Rows from expert 14 of block 3 of the fusion encoder, named by matrix and row number. Rows with one number belong to one neuron. Each number is 200 + 20 x the weight over its row's rms, rounded and kept within 0 to 999. All counts start at 0. After the name is the row's rms in percent of the matrix's.
# gate: expert gate (fusion_encoder.blocks.3.mlp.gate, 32x80x320), inputs 107-213
# up: expert up (fusion_encoder.blocks.3.mlp.up, 32x80x320), inputs 107-213
# down: expert down (fusion_encoder.blocks.3.mlp.down, 32x320x80, transposed), outputs 107-213
gate.39,099,195,228,225,204,220,176,215,210,181,203,206,219,178,190,180,193,188,212,239,190,235,211,176,203,216,184,209,204,179,245,177,212,141,192,211,183,221,170,193,185,207,209,187,194,182,205,191,207,177,180,200,187,159,210,208,191,190,198,177,197,241,218,197,280,205,198,189,200,200,189,200,184,221,187,224,136,214,200,195,184,216,216,238,209,190,191,207,175,172,189,191,191,193,182,202,202,160,211,201,187,210,147,216,153,186,209,211
up.39,104,235,214,229,225,210,221,200,189,174,192,198,184,187,188,203,205,224,190,173,210,182,229,231,230,205,219,180,199,179,207,190,195,179,228,198,198,210,231,235,241,196,221,220,179,206,205,211,180,188,218,177,198,194,261,199,221,179,150,198,211,195,128,202,209,198,171,164,184,188,152,223,212,222,228,233,187,211,210,202,167,219,160,185,203,203,205,173,177,178,200,182,185,169,203,170,224,221,189,234,205,204,157,193,168,174,206,176
down.39,103,209,178,177,210,193,175,200,177,194,212,201,210,230,224,236,183,227,206,197,186,196,213,235,227,155,210,220,232,186,180,198,192,199,237,189,193,199,190,196,221,183,201,206,187,201,206,192,197,182,231,190,214,231,237,216,214,203,188,222,226,171,213,210,215,206,186,221,154,169,230,222,203,162,226,167,205,225,193,219,252,182,237,196,206,239,178,254,198,180,195,184,183,232,241,156,196,190,209,216,195,170,234,227,222,225,189,187
gate.40,097,246,189,221,189,170,203,212,194,185,200,218,223,201,204,185,205,224,197,169,222,224,232,197,190,241,186,209,199,185,204,193,208,221,208,169,204,205,222,178,185,198,186,196,192,275,219,190,195,187,187,217,183,202,235,202,204,214,179,185,221,240,165,227,180,223,226,200,190,160,189,222,195,208,211,185,185,191,210,184,224,202,237,214,232,184,200,185,192,178,228,209,161,202,184,173,231,244,180,223,217,186,187,232,182,183,190,193
up.40,099,223,202,183,164,168,201,194,214,162,190,233,196,229,194,173,198,217,193,155,177,234,226,222,199,250,163,217,191,183,201,193,229,193,209,181,209,199,229,205,222,183,207,187,187,253,211,199,195,213,189,227,170,224,247,194,185,191,204,184,197,215,171,219,176,222,172,207,173,192,211,186,203,223,197,190,208,194,234,214,214,197,227,201,188,216,223,183,215,171,211,221,189,231,177,182,215,209,185,216,196,221,190,240,177,175,196,180
down.40,099,207,198,203,196,173,210,185,197,234,199,206,161,221,186,165,238,195,224,200,227,186,186,177,176,147,202,233,174,221,174,194,200,211,167,186,196,205,182,177,262,147,228,189,209,194,204,220,176,213,206,180,169,194,204,206,184,204,202,255,243,188,214,177,202,169,225,227,192,196,227,214,189,194,214,183,205,188,189,174,187,162,186,192,187,213,206,200,207,226,208,180,218,207,218,212,211,172,197,210,203,188,165,186,227,205,209,192
gate.41,103,233,208,196,168,199,211,191,208,193,220,189,171,211,212,197,181,215,186,191,226,219,195,209,212,174,194,189,193,193,186,184,228,169,191,208,204,186,182,209,150,184,194,188,193,230,211,186,200,185,208,221,219,225,223,186,217,184,199,190,222,233,167,184,193,219,178,188,180,184,212,184,181,194,233,194,182,229,203,222,220,230,178,179,201,209,229,200,186,194,179,200,151,217,211,194,176,194,194,188,228,223,180,228,203,219,220,186
up.41,112,234,184,222,202,211,226,177,199,212,238,198,204,192,226,235,207,206,212,200,185,234,201,193,220,233,203,207,216,181,214,204,190,241,211,208,188,216,199,212,279,189,228,190,201,158,182,184,185,195,179,207,243,216,209,200,220,195,237,209,209,219,232,194,196,214,219,215,215,209,201,207,208,176,185,183,186,240,183,212,168,230,224,171,217,228,212,159,216,192,220,178,216,215,205,182,197,210,192,195,194,183,186,181,138,199,195,187
down.41,104,231,209,197,206,171,185,191,186,213,193,192,200,210,155,191,184,195,205,173,212,230,206,180,198,216,192,164,209,214,222,195,223,150,219,173,211,217,182,199,265,245,184,216,181,178,205,214,179,214,193,156,233,210,188,203,204,204,220,156,203,193,170,184,222,229,212,211,216,195,173,220,198,198,197,174,218,185,200,169,216,154,191,187,197,179,200,218,235,227,194,190,189,192,195,192,177,149,192,199,208,214,197,197,249,196,191,164
gate.42,104,198,187,207,206,183,225,225,167,173,212,232,230,189,200,255,203,213,181,205,175,168,214,179,219,169,213,180,204,209,155,202,197,224,204,181,195,188,202,175,160,183,199,200,175,203,201,202,205,188,217,184,226,208,230,213,178,210,197,218,208,180,164,244,180,220,184,198,207,199,198,173,220,200,204,164,231,197,200,170,203,226,212,192,202,201,219,174,236,196,211,209,162,209,194,195,209,232,178,205,199,168,185,216,220,225,204,157
up.42,105,206,227,207,225,209,185,188,222,206,215,194,173,180,212,164,161,205,236,228,223,204,214,193,186,213,176,205,224,228,208,205,178,192,179,201,200,213,190,219,224,209,196,200,212,206,195,200,194,213,181,194,194,189,212,179,193,200,173,201,164,200,217,210,200,188,202,227,199,213,213,220,182,170,182,246,180,198,235,247,135,181,198,177,218,160,195,211,143,224,203,203,192,176,245,190,190,182,225,205,204,212,179,194,180,199,209,210
down.42,103,209,164,187,210,195,183,207,203,184,213,230,248,181,183,235,181,188,195,215,201,203,181,190,196,205,183,198,198,203,215,206,201,213,224,200,214,224,216,175,237,240,193,216,216,173,201,198,155,194,209,194,233,178,201,226,221,198,181,204,185,172,173,188,209,188,197,210,167,211,209,144,214,201,186,192,194,220,175,203,199,170,200,212,203,179,223,189,209,184,197,182,191,193,188,188,222,187,220,213,192,184,200,218,216,190,172,204
gate.43,087,209,245,219,208,191,189,195,185,192,220,227,221,234,172,187,236,229,209,139,210,177,203,210,198,223,179,204,227,173,219,213,182,218,172,220,217,201,178,190,237,186,228,221,204,201,204,223,174,198,183,205,184,190,211,201,167,218,205,185,207,197,208,184,199,253,227,179,180,205,200,169,205,201,207,211,200,195,182,189,185,163,218,212,198,182,203,227,201,185,177,178,225,207,212,222,195,195,224,186,214,161,203,209,200,180,188,200
up.43,095,187,232,218,185,169,191,206,182,207,214,205,219,217,196,153,226,203,200,164,182,192,224,182,214,181,207,196,204,201,183,181,193,217,202,215,207,202,177,171,214,163,190,201,207,260,232,203,182,209,188,210,207,224,249,187,172,202,164,179,210,202,197,202,216,215,255,171,215,184,179,197,224,230,199,201,156,180,195,205,259,204,220,172,198,217,196,206,205,189,196,195,157,174,211,197,214,186,214,224,216,189,212,238,180,180,198,180
down.43,105,209,190,185,192,208,216,214,194,196,180,176,199,226,191,221,171,209,192,258,189,221,190,200,232,192,194,192,217,193,178,209,193,165,219,229,201,194,213,210,224,184,178,159,180,205,187,204,186,209,175,178,235,156,209,229,180,204,233,203,185,184,191,204,183,182,211,188,198,211,180,170,175,205,236,204,114,198,201,193,230,220,136,163,208,199,192,184,197,206,198,183,223,197,199,204,219,195,195,220,203,242,210,192,199,219,205,197
gate.44,111,216,227,190,205,187,186,219,202,184,202,182,205,173,187,256,215,199,210,225,198,199,194,213,202,177,203,189,203,181,210,196,215,219,220,199,200,170,193,201,246,196,211,161,164,231,204,194,193,190,191,179,168,180,185,197,218,194,203,253,201,195,234,208,202,161,217,217,199,214,223,193,181,218,201,198,243,209,212,201,237,183,194,220,206,204,190,207,212,193,219,226,191,192,202,195,179,160,176,195,176,219,199,196,184,164,191,185
up.44,098,218,254,199,210,209,189,177,211,195,202,212,187,186,196,234,195,190,207,219,202,185,188,195,190,182,216,201,191,210,188,200,208,207,222,168,194,177,177,179,180,200,232,156,207,198,184,199,191,200,190,156,214,185,208,198,223,171,205,221,227,207,221,199,209,175,220,188,176,209,205,173,162,228,210,199,208,225,222,189,236,209,217,179,206,225,165,189,173,203,193,193,198,203,182,205,193,167,199,195,167,220,225,203,188,186,210,191
down.44,107,185,169,188,159,214,179,214,181,215,187,188,208,195,201,165,151,192,194,200,196,229,206,232,195,179,180,168,203,188,211,235,205,171,188,188,195,237,164,233,151,195,199,178,193,199,212,232,223,211,182,231,167,207,193,210,227,220,207,193,206,190,162,185,185,166,190,211,241,204,187,223,196,204,185,250,230,184,195,160,183,186,219,208,203,190,188,182,214,176,190,212,183,210,204,188,230,214,210,216,200,178,192,198,210,199,195,180
gate.45,094,195,183,162,209,194,199,184,189,199,188,215,213,212,193,207,193,206,184,162,168,180,189,183,206,217,185,229,182,197,204,210,196,207,174,203,172,191,197,223,167,214,218,209,212,187,197,213,226,224,192,227,226,205,187,181,178,209,175,171,233,241,223,202,194,213,227,172,218,185,209,177,204,214,170,210,227,188,186,198,212,183,206,190,191,187,172,190,181,198,209,184,181,226,188,237,215,160,195,200,215,195,186,199,181,187,211,223
up.45,092,203,216,231,239,166,189,201,203,189,188,210,175,217,246,229,214,200,197,210,199,216,183,215,215,180,212,207,210,180,208,239,208,154,207,204,216,188,216,220,242,175,205,196,201,231,202,153,201,196,198,197,204,205,243,203,241,177,216,229,175,180,184,172,182,201,185,210,210,195,192,228,162,188,242,184,182,207,239,214,203,229,196,206,200,201,234,221,209,199,188,210,214,191,191,154,204,170,206,213,214,223,225,183,207,209,188,217
down.45,095,210,215,167,206,233,214,205,178,246,170,193,207,192,201,172,194,193,179,187,192,194,197,187,213,213,177,199,194,186,221,205,184,199,187,199,178,228,195,221,213,158,198,233,196,168,201,208,199,177,181,180,254,168,162,185,164,228,226,212,207,209,232,167,199,216,159,183,239,218,190,213,190,200,216,207,250,228,209,236,162,227,230,199,197,210,214,188,196,199,236,172,167,193,201,228,156,184,184,214,177,201,162,219,193,178,217,242
gate.46,088,193,195,214,203,180,195,189,205,207,196,217,204,228,198,206,211,178,195,201,190,191,229,226,174,176,221,185,195,194,180,227,138,221,222,202,240,224,184,188,186,191,172,211,209,237,192,183,220,233,197,211,180,179,177,168,246,178,253,287,202,186,187,176,204,215,191,172,199,164,198,256,180,181,174,182,204,186,177,235,195,206,185,196,197,236,224,192,180,197,215,213,217,204,191,188,202,224,200,214,180,158,203,205,198,201,222,204
up.46,084,204,199,171,210,189,175,197,201,225,166,212,226,255,217,206,204,189,203,204,188,187,174,198,198,198,200,227,180,205,205,216,186,221,207,245,216,180,157,218,168,233,205,208,231,184,188,225,194,216,171,223,199,223,203,176,240,180,211,220,200,195,199,191,222,195,168,215,238,184,187,161,210,200,214,168,197,202,203,213,194,192,128,207,210,183,178,203,174,216,211,211,183,188,229,194,231,217,227,178,194,190,218,204,165,165,203,192
down.46,079,192,202,232,163,222,214,194,198,193,213,209,204,199,259,247,166,208,200,220,186,199,218,200,211,236,168,246,209,166,162,204,198,237,183,200,196,183,178,204,235,199,192,196,172,190,215,203,204,189,204,131,182,203,198,239,176,234,237,243,183,207,194,196,206,184,190,186,201,211,213,200,187,210,168,167,230,210,214,223,221,217,199,217,222,191,205,204,191,236,198,197,197,209,208,175,190,221,182,173,194,174,216,219,209,193,211,199
gate.47,111,206,201,220,200,189,199,206,193,179,185,202,185,208,218,199,179,191,179,166,209,214,178,146,213,244,194,223,183,218,240,194,222,158,207,203,192,187,210,178,211,215,202,215,189,190,199,197,219,193,179,177,204,213,208,194,212,212,220,236,198,197,223,179,206,212,182,197,212,222,183,148,214,239,189,210,201,200,238,215,214,211,188,219,198,180,202,184,181,197,195,203,190,186,203,188,189,189,220,201,196,184,229,196,193,163,204,244
up.47,119,185,195,212,175,218,204,206,204,188,203,198,207,217,225,225,212,202,214,183,220,191,212,187,225,189,194,232,196,214,237,204,202,164,218,208,187,225,211,202,153,235,237,184,207,208,187,209,195,187,182,186,186,205,223,193,204,192,206,224,229,204,195,216,197,212,209,190,171,190,190,208,189,216,189,218,222,159,206,155,180,250,179,193,203,218,178,218,222,205,187,199,197,202,207,173,174,229,177,197,193,213,219,189,161,182,184,231
down.47,114,211,176,189,211,211,164,220,206,180,212,212,278,179,184,168,190,216,186,196,197,200,210,202,203,181,202,194,202,195,265,198,202,183,236,218,181,173,235,195,139,208,171,211,211,190,229,198,192,201,218,211,223,219,195,221,192,206,187,218,208,210,184,212,190,175,190,177,196,206,218,187,227,191,207,185,241,185,203,195,184,209,277,201,210,196,216,215,193,200,205,195,188,197,198,195,191,195,211,213,199,217,197,184,205,231,195,218
gate.48,093,203,181,189,208,208,210,201,197,194,206,217,214,219,212,183,174,189,217,216,195,197,199,232,174,243,208,172,187,243,200,191,237,195,196,188,201,191,205,210,199,178,171,209,173,185,184,194,208,194,217,210,177,198,232,183,244,200,183,206,205,198,227,224,205,200,193,222,196,202,215,212,192,198,167,202,156,199,204,175,146,261,197,186,214,194,183,184,228,213,221,188,208,187,191,169,222,185,215,165,204,186,174,209,184,218,164,197
up.48,094,169,201,230,217,194,196,177,237,241,176,190,182,173,196,206,180,186,193,169,211,202,230,164,232,148,189,176,225,181,202,193,175,189,197,216,179,183,192,219,200,243,183,216,200,200,189,173,193,202,194,173,185,197,242,204,180,215,204,190,189,230,185,230,197,191,224,203,191,227,196,208,207,192,201,179,226,189,196,183,216,177,172,205,187,204,169,245,177,196,215,186,156,201,221,215,191,180,211,236,198,243,199,189,179,197,211,184
down.48,094,212,185,194,191,189,198,221,211,185,201,178,112,186,212,161,209,230,218,167,168,198,188,178,181,183,187,191,213,222,219,173,213,210,195,198,189,201,252,185,215,205,191,201,185,207,179,175,189,232,186,200,224,253,181,203,179,190,208,180,213,206,172,211,188,163,171,164,180,206,168,179,180,196,204,196,239,214,188,220,227,168,212,208,197,205,213,216,190,175,196,175,149,200,163,169,197,180,200,205,166,230,239,188,195,234,183,194
gate.49,104,208,210,231,214,175,200,211,231,182,207,180,159,234,233,210,206,215,177,199,202,198,186,163,151,194,231,184,190,166,220,210,236,192,175,197,209,194,195,181,210,196,166,195,186,167,190,174,201,168,172,186,170,214,167,168,164,198,199,209,204,201,216,189,168,209,209,201,157,198,189,229,225,161,187,222,192,258,226,171,208,181,215,204,199,176,224,228,196,220,196,179,177,241,223,181,211,197,185,217,179,228,219,175,203,178,204,200
up.49,093,203,179,199,234,218,230,189,165,228,205,222,260,218,195,189,243,200,201,250,165,185,206,224,225,203,210,195,195,214,235,198,195,193,226,187,184,213,229,226,179,218,237,216,195,194,204,226,205,213,196,227,234,174,176,185,214,194,184,185,212,189,196,200,187,219,199,169,202,216,199,176,183,230,185,206,213,200,190,212,185,207,198,212,187,222,215,205,170,199,199,204,217,177,171,221,209,213,208,200,205,164,198,183,203,200,196,181
down.49,092,199,218,191,231,166,170,188,221,191,193,179,197,197,185,257,236,202,191,220,183,192,215,206,213,212,206,214,223,203,167,195,225,180,217,213,200,197,193,201,263,218,189,176,199,172,209,180,175,222,188,158,177,182,195,184,184,179,198,227,224,198,181,189,198,201,192,174,198,206,217,211,159,170,204,223,190,223,175,171,187,169,197,201,212,198,187,178,254,225,208,180,177,209,179,194,179,187,189,225,214,227,236,187,192,185,166,178
gate.50,101,185,213,191,220,210,192,212,198,195,200,224,204,222,222,211,200,193,174,159,219,236,188,177,210,213,201,192,192,196,207,192,225,208,209,191,195,192,230,202,211,177,198,174,215,170,207,176,216,216,216,196,215,186,216,213,183,221,204,207,210,211,210,211,184,226,207,206,167,211,200,165,222,178,200,214,204,201,207,213,233,229,182,208,217,203,186,166,179,196,212,184,198,174,189,202,222,210,198,212,230,216,206,208,191,176,195,177
up.50,100,198,202,203,218,208,200,196,225,234,203,212,197,195,185,194,237,180,181,175,194,208,162,193,198,211,198,214,205,197,222,203,230,238,217,196,196,205,214,212,221,204,191,186,205,201,188,194,194,196,188,185,221,173,203,232,201,194,204,188,228,185,217,192,177,222,179,206,174,195,219,176,215,184,212,160,225,216,190,220,251,204,186,212,200,190,191,204,202,208,190,200,186,181,195,223,197,239,203,227,212,249,200,211,208,184,189,174
down.50,104,199,229,217,208,210,177,194,190,218,170,142,215,155,219,175,224,196,185,216,194,180,243,194,213,215,188,181,194,181,189,187,201,183,221,224,202,176,167,187,166,202,172,207,202,242,195,185,209,195,215,214,199,216,195,194,163,176,170,179,193,196,185,240,205,174,195,185,248,218,200,214,193,235,232,207,214,196,217,183,213,218,207,144,165,218,201,162,201,177,199,222,200,217,187,214,200,174,199,233,203,186,184,191,238,169,187,262
gate.51,104,200,180,182,183,184,193,210,187,199,167,212,198,200,202,212,223,216,195,219,192,203,214,219,173,210,201,243,208,193,159,210,231,170,173,192,205,208,218,183,196,213,236,198,215,240,177,179,223,191,169,202,179,210,171,163,193,208,169,216,226,194,184,186,167,243,196,210,177,203,210,237,205,172,197,213,187,204,215,185,167,196,181,213,179,213,211,198,211,179,196,189,156,212,234,176,182,237,216,162,202,202,190,192,208,193,210,271
up.51,101,182,205,176,199,206,196,171,231,202,172,205,200,207,186,185,197,209,199,224,207,204,213,233,230,223,211,206,206,196,151,169,188,165,182,188,158,160,210,198,248,182,222,186,197,231,196,189,191,179,205,210,146,225,192,182,235,215,188,200,209,183,203,184,193,271,216,165,209,198,199,194,184,200,187,214,160,199,234,205,167,195,224,192,204,235,194,212,221,159,215,195,212,199,252,193,187,225,171,172,190,185,203,245,157,189,212,248
down.51,112,210,196,197,204,204,207,192,214,203,188,172,237,225,220,221,168,209,184,182,150,232,182,207,172,198,177,214,206,199,209,203,196,184,210,187,220,192,204,209,132,224,228,215,231,178,199,164,192,210,213,199,165,213,216,187,172,214,214,201,213,187,209,197,194,180,199,215,222,192,181,185,206,198,183,237,228,162,209,197,294,148,164,190,184,191,195,212,192,212,201,199,220,181,225,182,225,196,213,191,205,202,199,174,193,199,197,233
gate.52,102,190,178,203,188,206,189,216,186,176,210,165,207,193,188,194,227,212,202,200,160,224,212,248,240,223,195,209,201,192,192,162,164,206,204,198,206,235,219,217,238,199,209,191,217,158,198,206,199,186,170,203,205,200,224,173,186,209,229,178,195,189,218,205,196,204,200,220,250,179,176,225,203,184,183,171,197,207,214,243,210,225,185,225,215,200,191,211,198,205,185,225,204,198,216,224,162,199,212,179,210,226,156,218,214,188,185,195
up.52,092,193,201,200,234,186,183,203,169,231,178,216,229,214,200,197,215,211,202,206,190,226,195,242,231,238,167,169,210,211,214,199,180,246,219,170,170,168,205,214,200,223,180,216,199,203,209,204,216,214,208,186,212,196,203,180,180,227,191,197,185,204,202,195,197,214,162,163,214,224,176,210,222,205,200,201,201,207,199,233,243,210,211,182,176,185,180,197,189,178,180,166,177,208,196,223,195,192,186,206,226,172,251,228,187,210,201,222
down.52,094,179,185,161,215,203,199,190,199,190,201,228,243,231,204,215,205,197,214,245,197,189,202,193,207,195,211,213,185,219,157,212,221,233,152,188,192,191,172,186,195,209,189,245,216,197,199,209,188,200,189,185,149,229,166,176,195,207,177,221,199,212,223,215,194,211,215,160,238,211,204,217,230,205,198,127,217,139,170,187,185,232,242,198,194,189,203,189,175,201,171,222,219,178,201,211,186,221,194,177,218,220,169,209,167,204,226,237
gate.53,100,219,151,219,154,215,174,225,176,198,158,184,250,199,198,210,229,184,223,174,222,194,209,230,196,186,211,176,188,208,230,219,208,232,197,192,192,198,234,185,163,220,213,202,212,219,197,199,172,180,216,184,208,159,175,215,231,217,201,207,145,222,182,224,193,205,183,197,174,184,229,202,188,210,212,159,219,214,195,187,187,228,203,214,195,239,174,185,223,190,220,167,201,215,172,198,175,209,200,181,226,215,192,178,144,221,217,209
up.53,096,217,185,220,182,201,202,221,218,214,184,214,203,184,233,234,227,195,217,187,210,196,178,253,184,175,195,196,192,198,215,185,244,164,207,181,223,198,213,218,140,168,199,217,214,169,201,204,224,193,198,180,186,191,197,177,201,210,184,213,175,241,167,217,207,216,171,214,190,155,228,224,164,194,224,197,228,201,187,204,184,208,223,207,213,218,186,140,194,190,201,198,196,199,185,206,167,222,207,214,225,225,178,200,175,225,200,145
down.53,097,234,236,248,207,189,185,164,218,208,184,202,173,215,178,203,189,215,206,204,188,211,224,177,232,173,195,199,199,201,276,183,223,215,203,204,189,196,182,203,136,177,223,179,229,218,173,210,204,185,220,193,232,204,232,211,221,204,191,179,194,202,225,211,164,163,211,206,181,187,181,211,205,190,248,202,225,226,223,222,205,230,171,144,176,214,199,219,231,226,200,207,216,197,203,194,190,198,185,195,182,212,203,202,171,193,177,236
gate.54,112,200,197,209,190,178,189,220,181,202,206,195,206,201,185,245,203,215,191,198,201,210,208,223,216,193,193,193,195,227,155,183,227,197,181,187,214,176,190,207,190,226,203,201,168,232,197,197,212,218,181,163,207,186,221,207,193,208,227,185,175,218,191,209,241,192,187,209,203,214,182,223,218,171,206,186,203,198,203,157,232,220,200,176,202,195,195,216,220,185,214,178,186,205,217,170,167,201,208,196,174,192,209,188,202,226,220,197
up.54,114,204,180,203,228,182,187,224,202,219,210,188,228,213,174,222,202,209,203,196,187,211,185,178,211,192,203,168,188,210,174,204,233,168,165,202,207,168,206,232,232,185,180,207,181,205,195,183,192,202,221,171,206,173,216,184,190,237,225,163,171,234,212,187,226,195,195,189,230,207,198,235,220,189,202,179,200,220,193,174,269,225,194,193,179,210,207,226,212,169,192,177,178,214,224,166,182,214,218,189,179,184,205,190,187,204,219,191
down.54,109,221,210,203,209,174,193,214,214,219,182,219,259,200,207,191,203,178,204,189,199,172,198,207,191,186,190,211,167,211,198,214,148,238,195,216,227,177,191,187,156,186,190,173,188,176,176,171,222,206,220,165,195,181,211,227,203,196,175,236,192,204,191,195,178,199,196,182,217,197,231,200,197,192,213,201,214,214,198,185,261,160,209,209,217,221,198,158,169,228,197,208,197,198,217,180,216,216,200,187,239,188,217,187,185,220,207,181
gate.55,094,180,178,200,179,180,209,192,166,177,219,207,188,191,187,188,194,194,192,259,202,207,199,208,209,187,190,245,192,210,170,198,193,181,198,215,177,193,189,210,236,235,198,217,185,217,215,204,195,208,156,188,207,180,206,202,209,194,182,248,212,205,176,175,179,212,207,188,162,203,178,213,190,158,211,206,227,163,204,197,213,230,224,144,185,241,218,205,179,204,220,212,196,172,179,182,192,190,221,203,222,195,215,196,206,193,198,169
up.55,099,188,190,215,214,195,188,213,207,203,212,192,209,203,197,191,186,209,207,132,190,186,198,223,183,189,185,223,185,186,210,179,206,200,210,184,209,187,182,161,215,197,213,169,206,210,161,191,212,202,191,159,240,217,168,187,232,217,194,165,185,185,228,225,234,211,199,212,211,152,208,184,200,203,184,164,172,241,225,202,222,203,177,226,229,178,156,216,198,201,205,185,190,223,206,225,194,196,193,224,197,204,190,200,212,208,184,240
down.55,098,181,165,222,221,216,147,180,186,212,202,228,209,208,211,193,211,198,212,217,197,224,181,222,208,201,200,168,183,201,203,195,175,207,182,196,195,220,200,197,249,171,226,176,200,197,213,191,188,189,220,209,255,188,203,192,175,195,177,189,207,208,184,194,211,194,193,208,262,207,183,169,185,221,187,174,171,211,181,210,216,197,200,205,199,175,211,219,215,184,197,200,192,204,206,200,203,192,209,189,204,171,138,198,223,170,218,218
gate.56,098,183,214,213,189,223,188,185,215,201,189,181,212,171,242,205,203,206,212,149,209,187,201,202,208,206,226,194,201,175,221,159,211,200,223,214,222,183,222,179,184,221,182,182,237,228,220,220,176,193,219,244,192,210,193,217,250,169,225,240,180,211,229,175,217,235,213,202,211,226,173,185,199,190,219,207,202,186,182,189,179,197,158,232,214,212,200,185,187,181,187,211,222,174,188,183,215,201,167,201,183,206,172,173,208,183,193,226
up.56,105,208,198,210,179,171,186,214,201,214,220,204,275,196,177,194,181,205,207,200,219,192,176,189,208,239,225,191,210,222,226,181,258,230,179,205,193,165,188,199,178,223,216,176,183,215,190,199,191,216,236,236,197,193,173,206,231,219,178,228,168,186,199,218,217,211,197,189,236,208,221,221,186,198,234,202,198,206,198,180,192,206,200,186,186,199,211,196,190,203,215,225,182,197,241,201,240,179,228,204,217,207,204,179,234,220,175,164
down.56,093,184,222,159,167,214,211,199,207,207,188,196,149,209,204,204,191,188,215,182,189,168,195,252,237,220,182,198,178,197,219,210,237,149,210,208,208,208,175,212,160,215,191,209,201,187,219,210,214,201,184,188,188,193,193,199,233,246,184,215,182,172,169,207,184,246,189,184,192,193,182,154,195,206,195,219,207,211,218,198,213,211,141,210,205,182,202,198,185,218,194,224,172,200,200,188,206,195,204,211,228,218,167,183,195,170,184,247
gate.57,102,184,203,174,208,189,157,174,177,178,184,163,144,193,244,245,210,207,180,262,222,227,174,242,197,231,180,203,229,168,202,249,191,171,189,198,185,203,200,186,226,250,185,199,224,203,181,187,182,226,221,244,187,224,222,181,204,170,181,190,204,214,203,239,218,197,214,220,192,207,145,157,169,219,181,190,181,153,195,163,192,196,215,177,202,210,198,214,208,197,206,213,213,215,188,203,187,183,195,181,197,201,189,217,184,168,203,234
up.57,089,187,207,219,191,200,196,207,209,243,220,184,230,197,183,208,196,186,228,151,201,215,215,176,209,157,212,179,188,201,178,197,216,197,198,214,213,194,197,213,207,208,208,193,177,148,232,201,192,202,202,177,215,188,193,182,196,205,224,188,193,218,172,171,207,214,221,174,220,186,232,215,207,216,188,216,161,235,215,216,233,211,189,167,197,220,209,194,178,208,171,221,201,200,162,218,205,197,203,218,204,186,215,174,227,202,201,174
down.57,104,211,196,179,194,226,178,198,209,203,197,211,176,202,167,190,203,219,212,222,212,170,193,214,207,152,214,206,206,207,193,189,175,168,176,193,208,176,210,187,184,207,213,217,221,220,210,174,197,217,183,197,227,211,174,203,171,228,175,194,192,210,245,202,192,210,190,180,216,170,190,193,204,222,227,206,158,175,183,199,195,228,277,198,211,219,190,157,234,174,174,230,192,190,201,194,213,213,186,186,175,179,232,190,218,191,188,225
gate.58,110,196,169,172,191,192,155,181,172,210,199,212,227,185,203,191,188,199,190,185,216,184,209,212,216,215,195,173,213,213,195,213,209,194,203,218,181,195,228,199,304,240,206,193,210,238,193,212,198,181,202,213,150,173,215,212,187,204,183,167,199,210,195,180,181,187,173,161,227,201,213,191,182,214,209,198,166,183,211,184,209,168,193,207,175,186,224,195,180,202,189,204,191,198,228,230,221,208,190,178,199,245,213,185,188,194,203,185
up.58,112,183,200,185,211,242,204,180,194,200,187,174,237,215,181,227,186,198,189,242,173,234,155,193,199,234,192,224,204,171,253,207,199,199,191,215,203,198,218,198,188,204,193,225,243,204,216,207,212,208,207,216,164,231,232,209,199,189,187,237,223,222,237,174,187,202,226,176,212,206,207,167,202,202,197,162,173,184,212,158,155,222,180,192,223,226,190,169,208,193,228,228,185,227,220,231,218,226,173,169,190,193,168,178,160,204,195,240
down.58,113,200,160,203,199,185,219,179,207,206,206,242,146,199,207,176,184,205,213,185,190,199,178,179,177,211,214,210,221,203,236,213,196,210,214,197,182,192,207,214,191,203,209,198,209,195,204,217,198,202,202,187,168,199,178,221,189,201,169,183,218,192,213,191,204,228,186,194,188,174,185,207,232,204,188,194,157,198,188,227,233,198,207,219,194,210,218,222,226,200,194,199,216,210,195,208,176,188,190,221,230,146,187,198,200,197,190,170
gate.59,114,232,177,243,155,184,198,214,199,205,176,187,193,177,180,194,197,204,185,136,201,205,225,189,218,169,198,190,192,226,245,204,200,159,181,209,206,203,214,216,117,203,182,178,167,187,192,226,189,212,190,216,222,175,207,230,204,199,216,187,171,204,210,176,203,203,196,219,204,215,185,178,204,184,196,241,186,212,189,201,118,205,191,184,189,186,167,205,185,206,209,226,184,214,220,182,159,193,190,215,193,162,208,184,192,211,191,218
up.59,118,220,204,213,210,191,190,234,221,196,192,154,177,174,189,185,180,197,193,192,198,180,179,198,204,181,189,190,171,220,165,206,188,201,202,189,192,195,182,214,240,197,177,207,187,221,207,217,188,196,184,233,162,199,203,209,219,232,149,199,166,199,194,192,179,221,193,190,177,208,221,161,224,166,210,203,195,200,214,199,225,183,194,205,198,184,175,162,203,212,210,226,209,187,232,225,190,191,200,213,170,209,160,174,180,203,191,177
down.59,123,204,227,182,228,196,175,184,187,210,196,182,120,202,198,233,210,184,192,254,174,182,210,167,202,220,218,179,209,196,240,185,192,215,180,205,185,234,171,181,248,211,207,214,204,198,203,206,194,182,201,247,181,181,165,203,195,227,180,141,228,226,222,214,193,190,189,184,171,198,157,183,204,187,199,171,188,177,208,211,186,202,175,208,186,185,201,216,241,212,212,215,182,187,228,190,205,193,221,210,207,184,200,213,183,180,205,204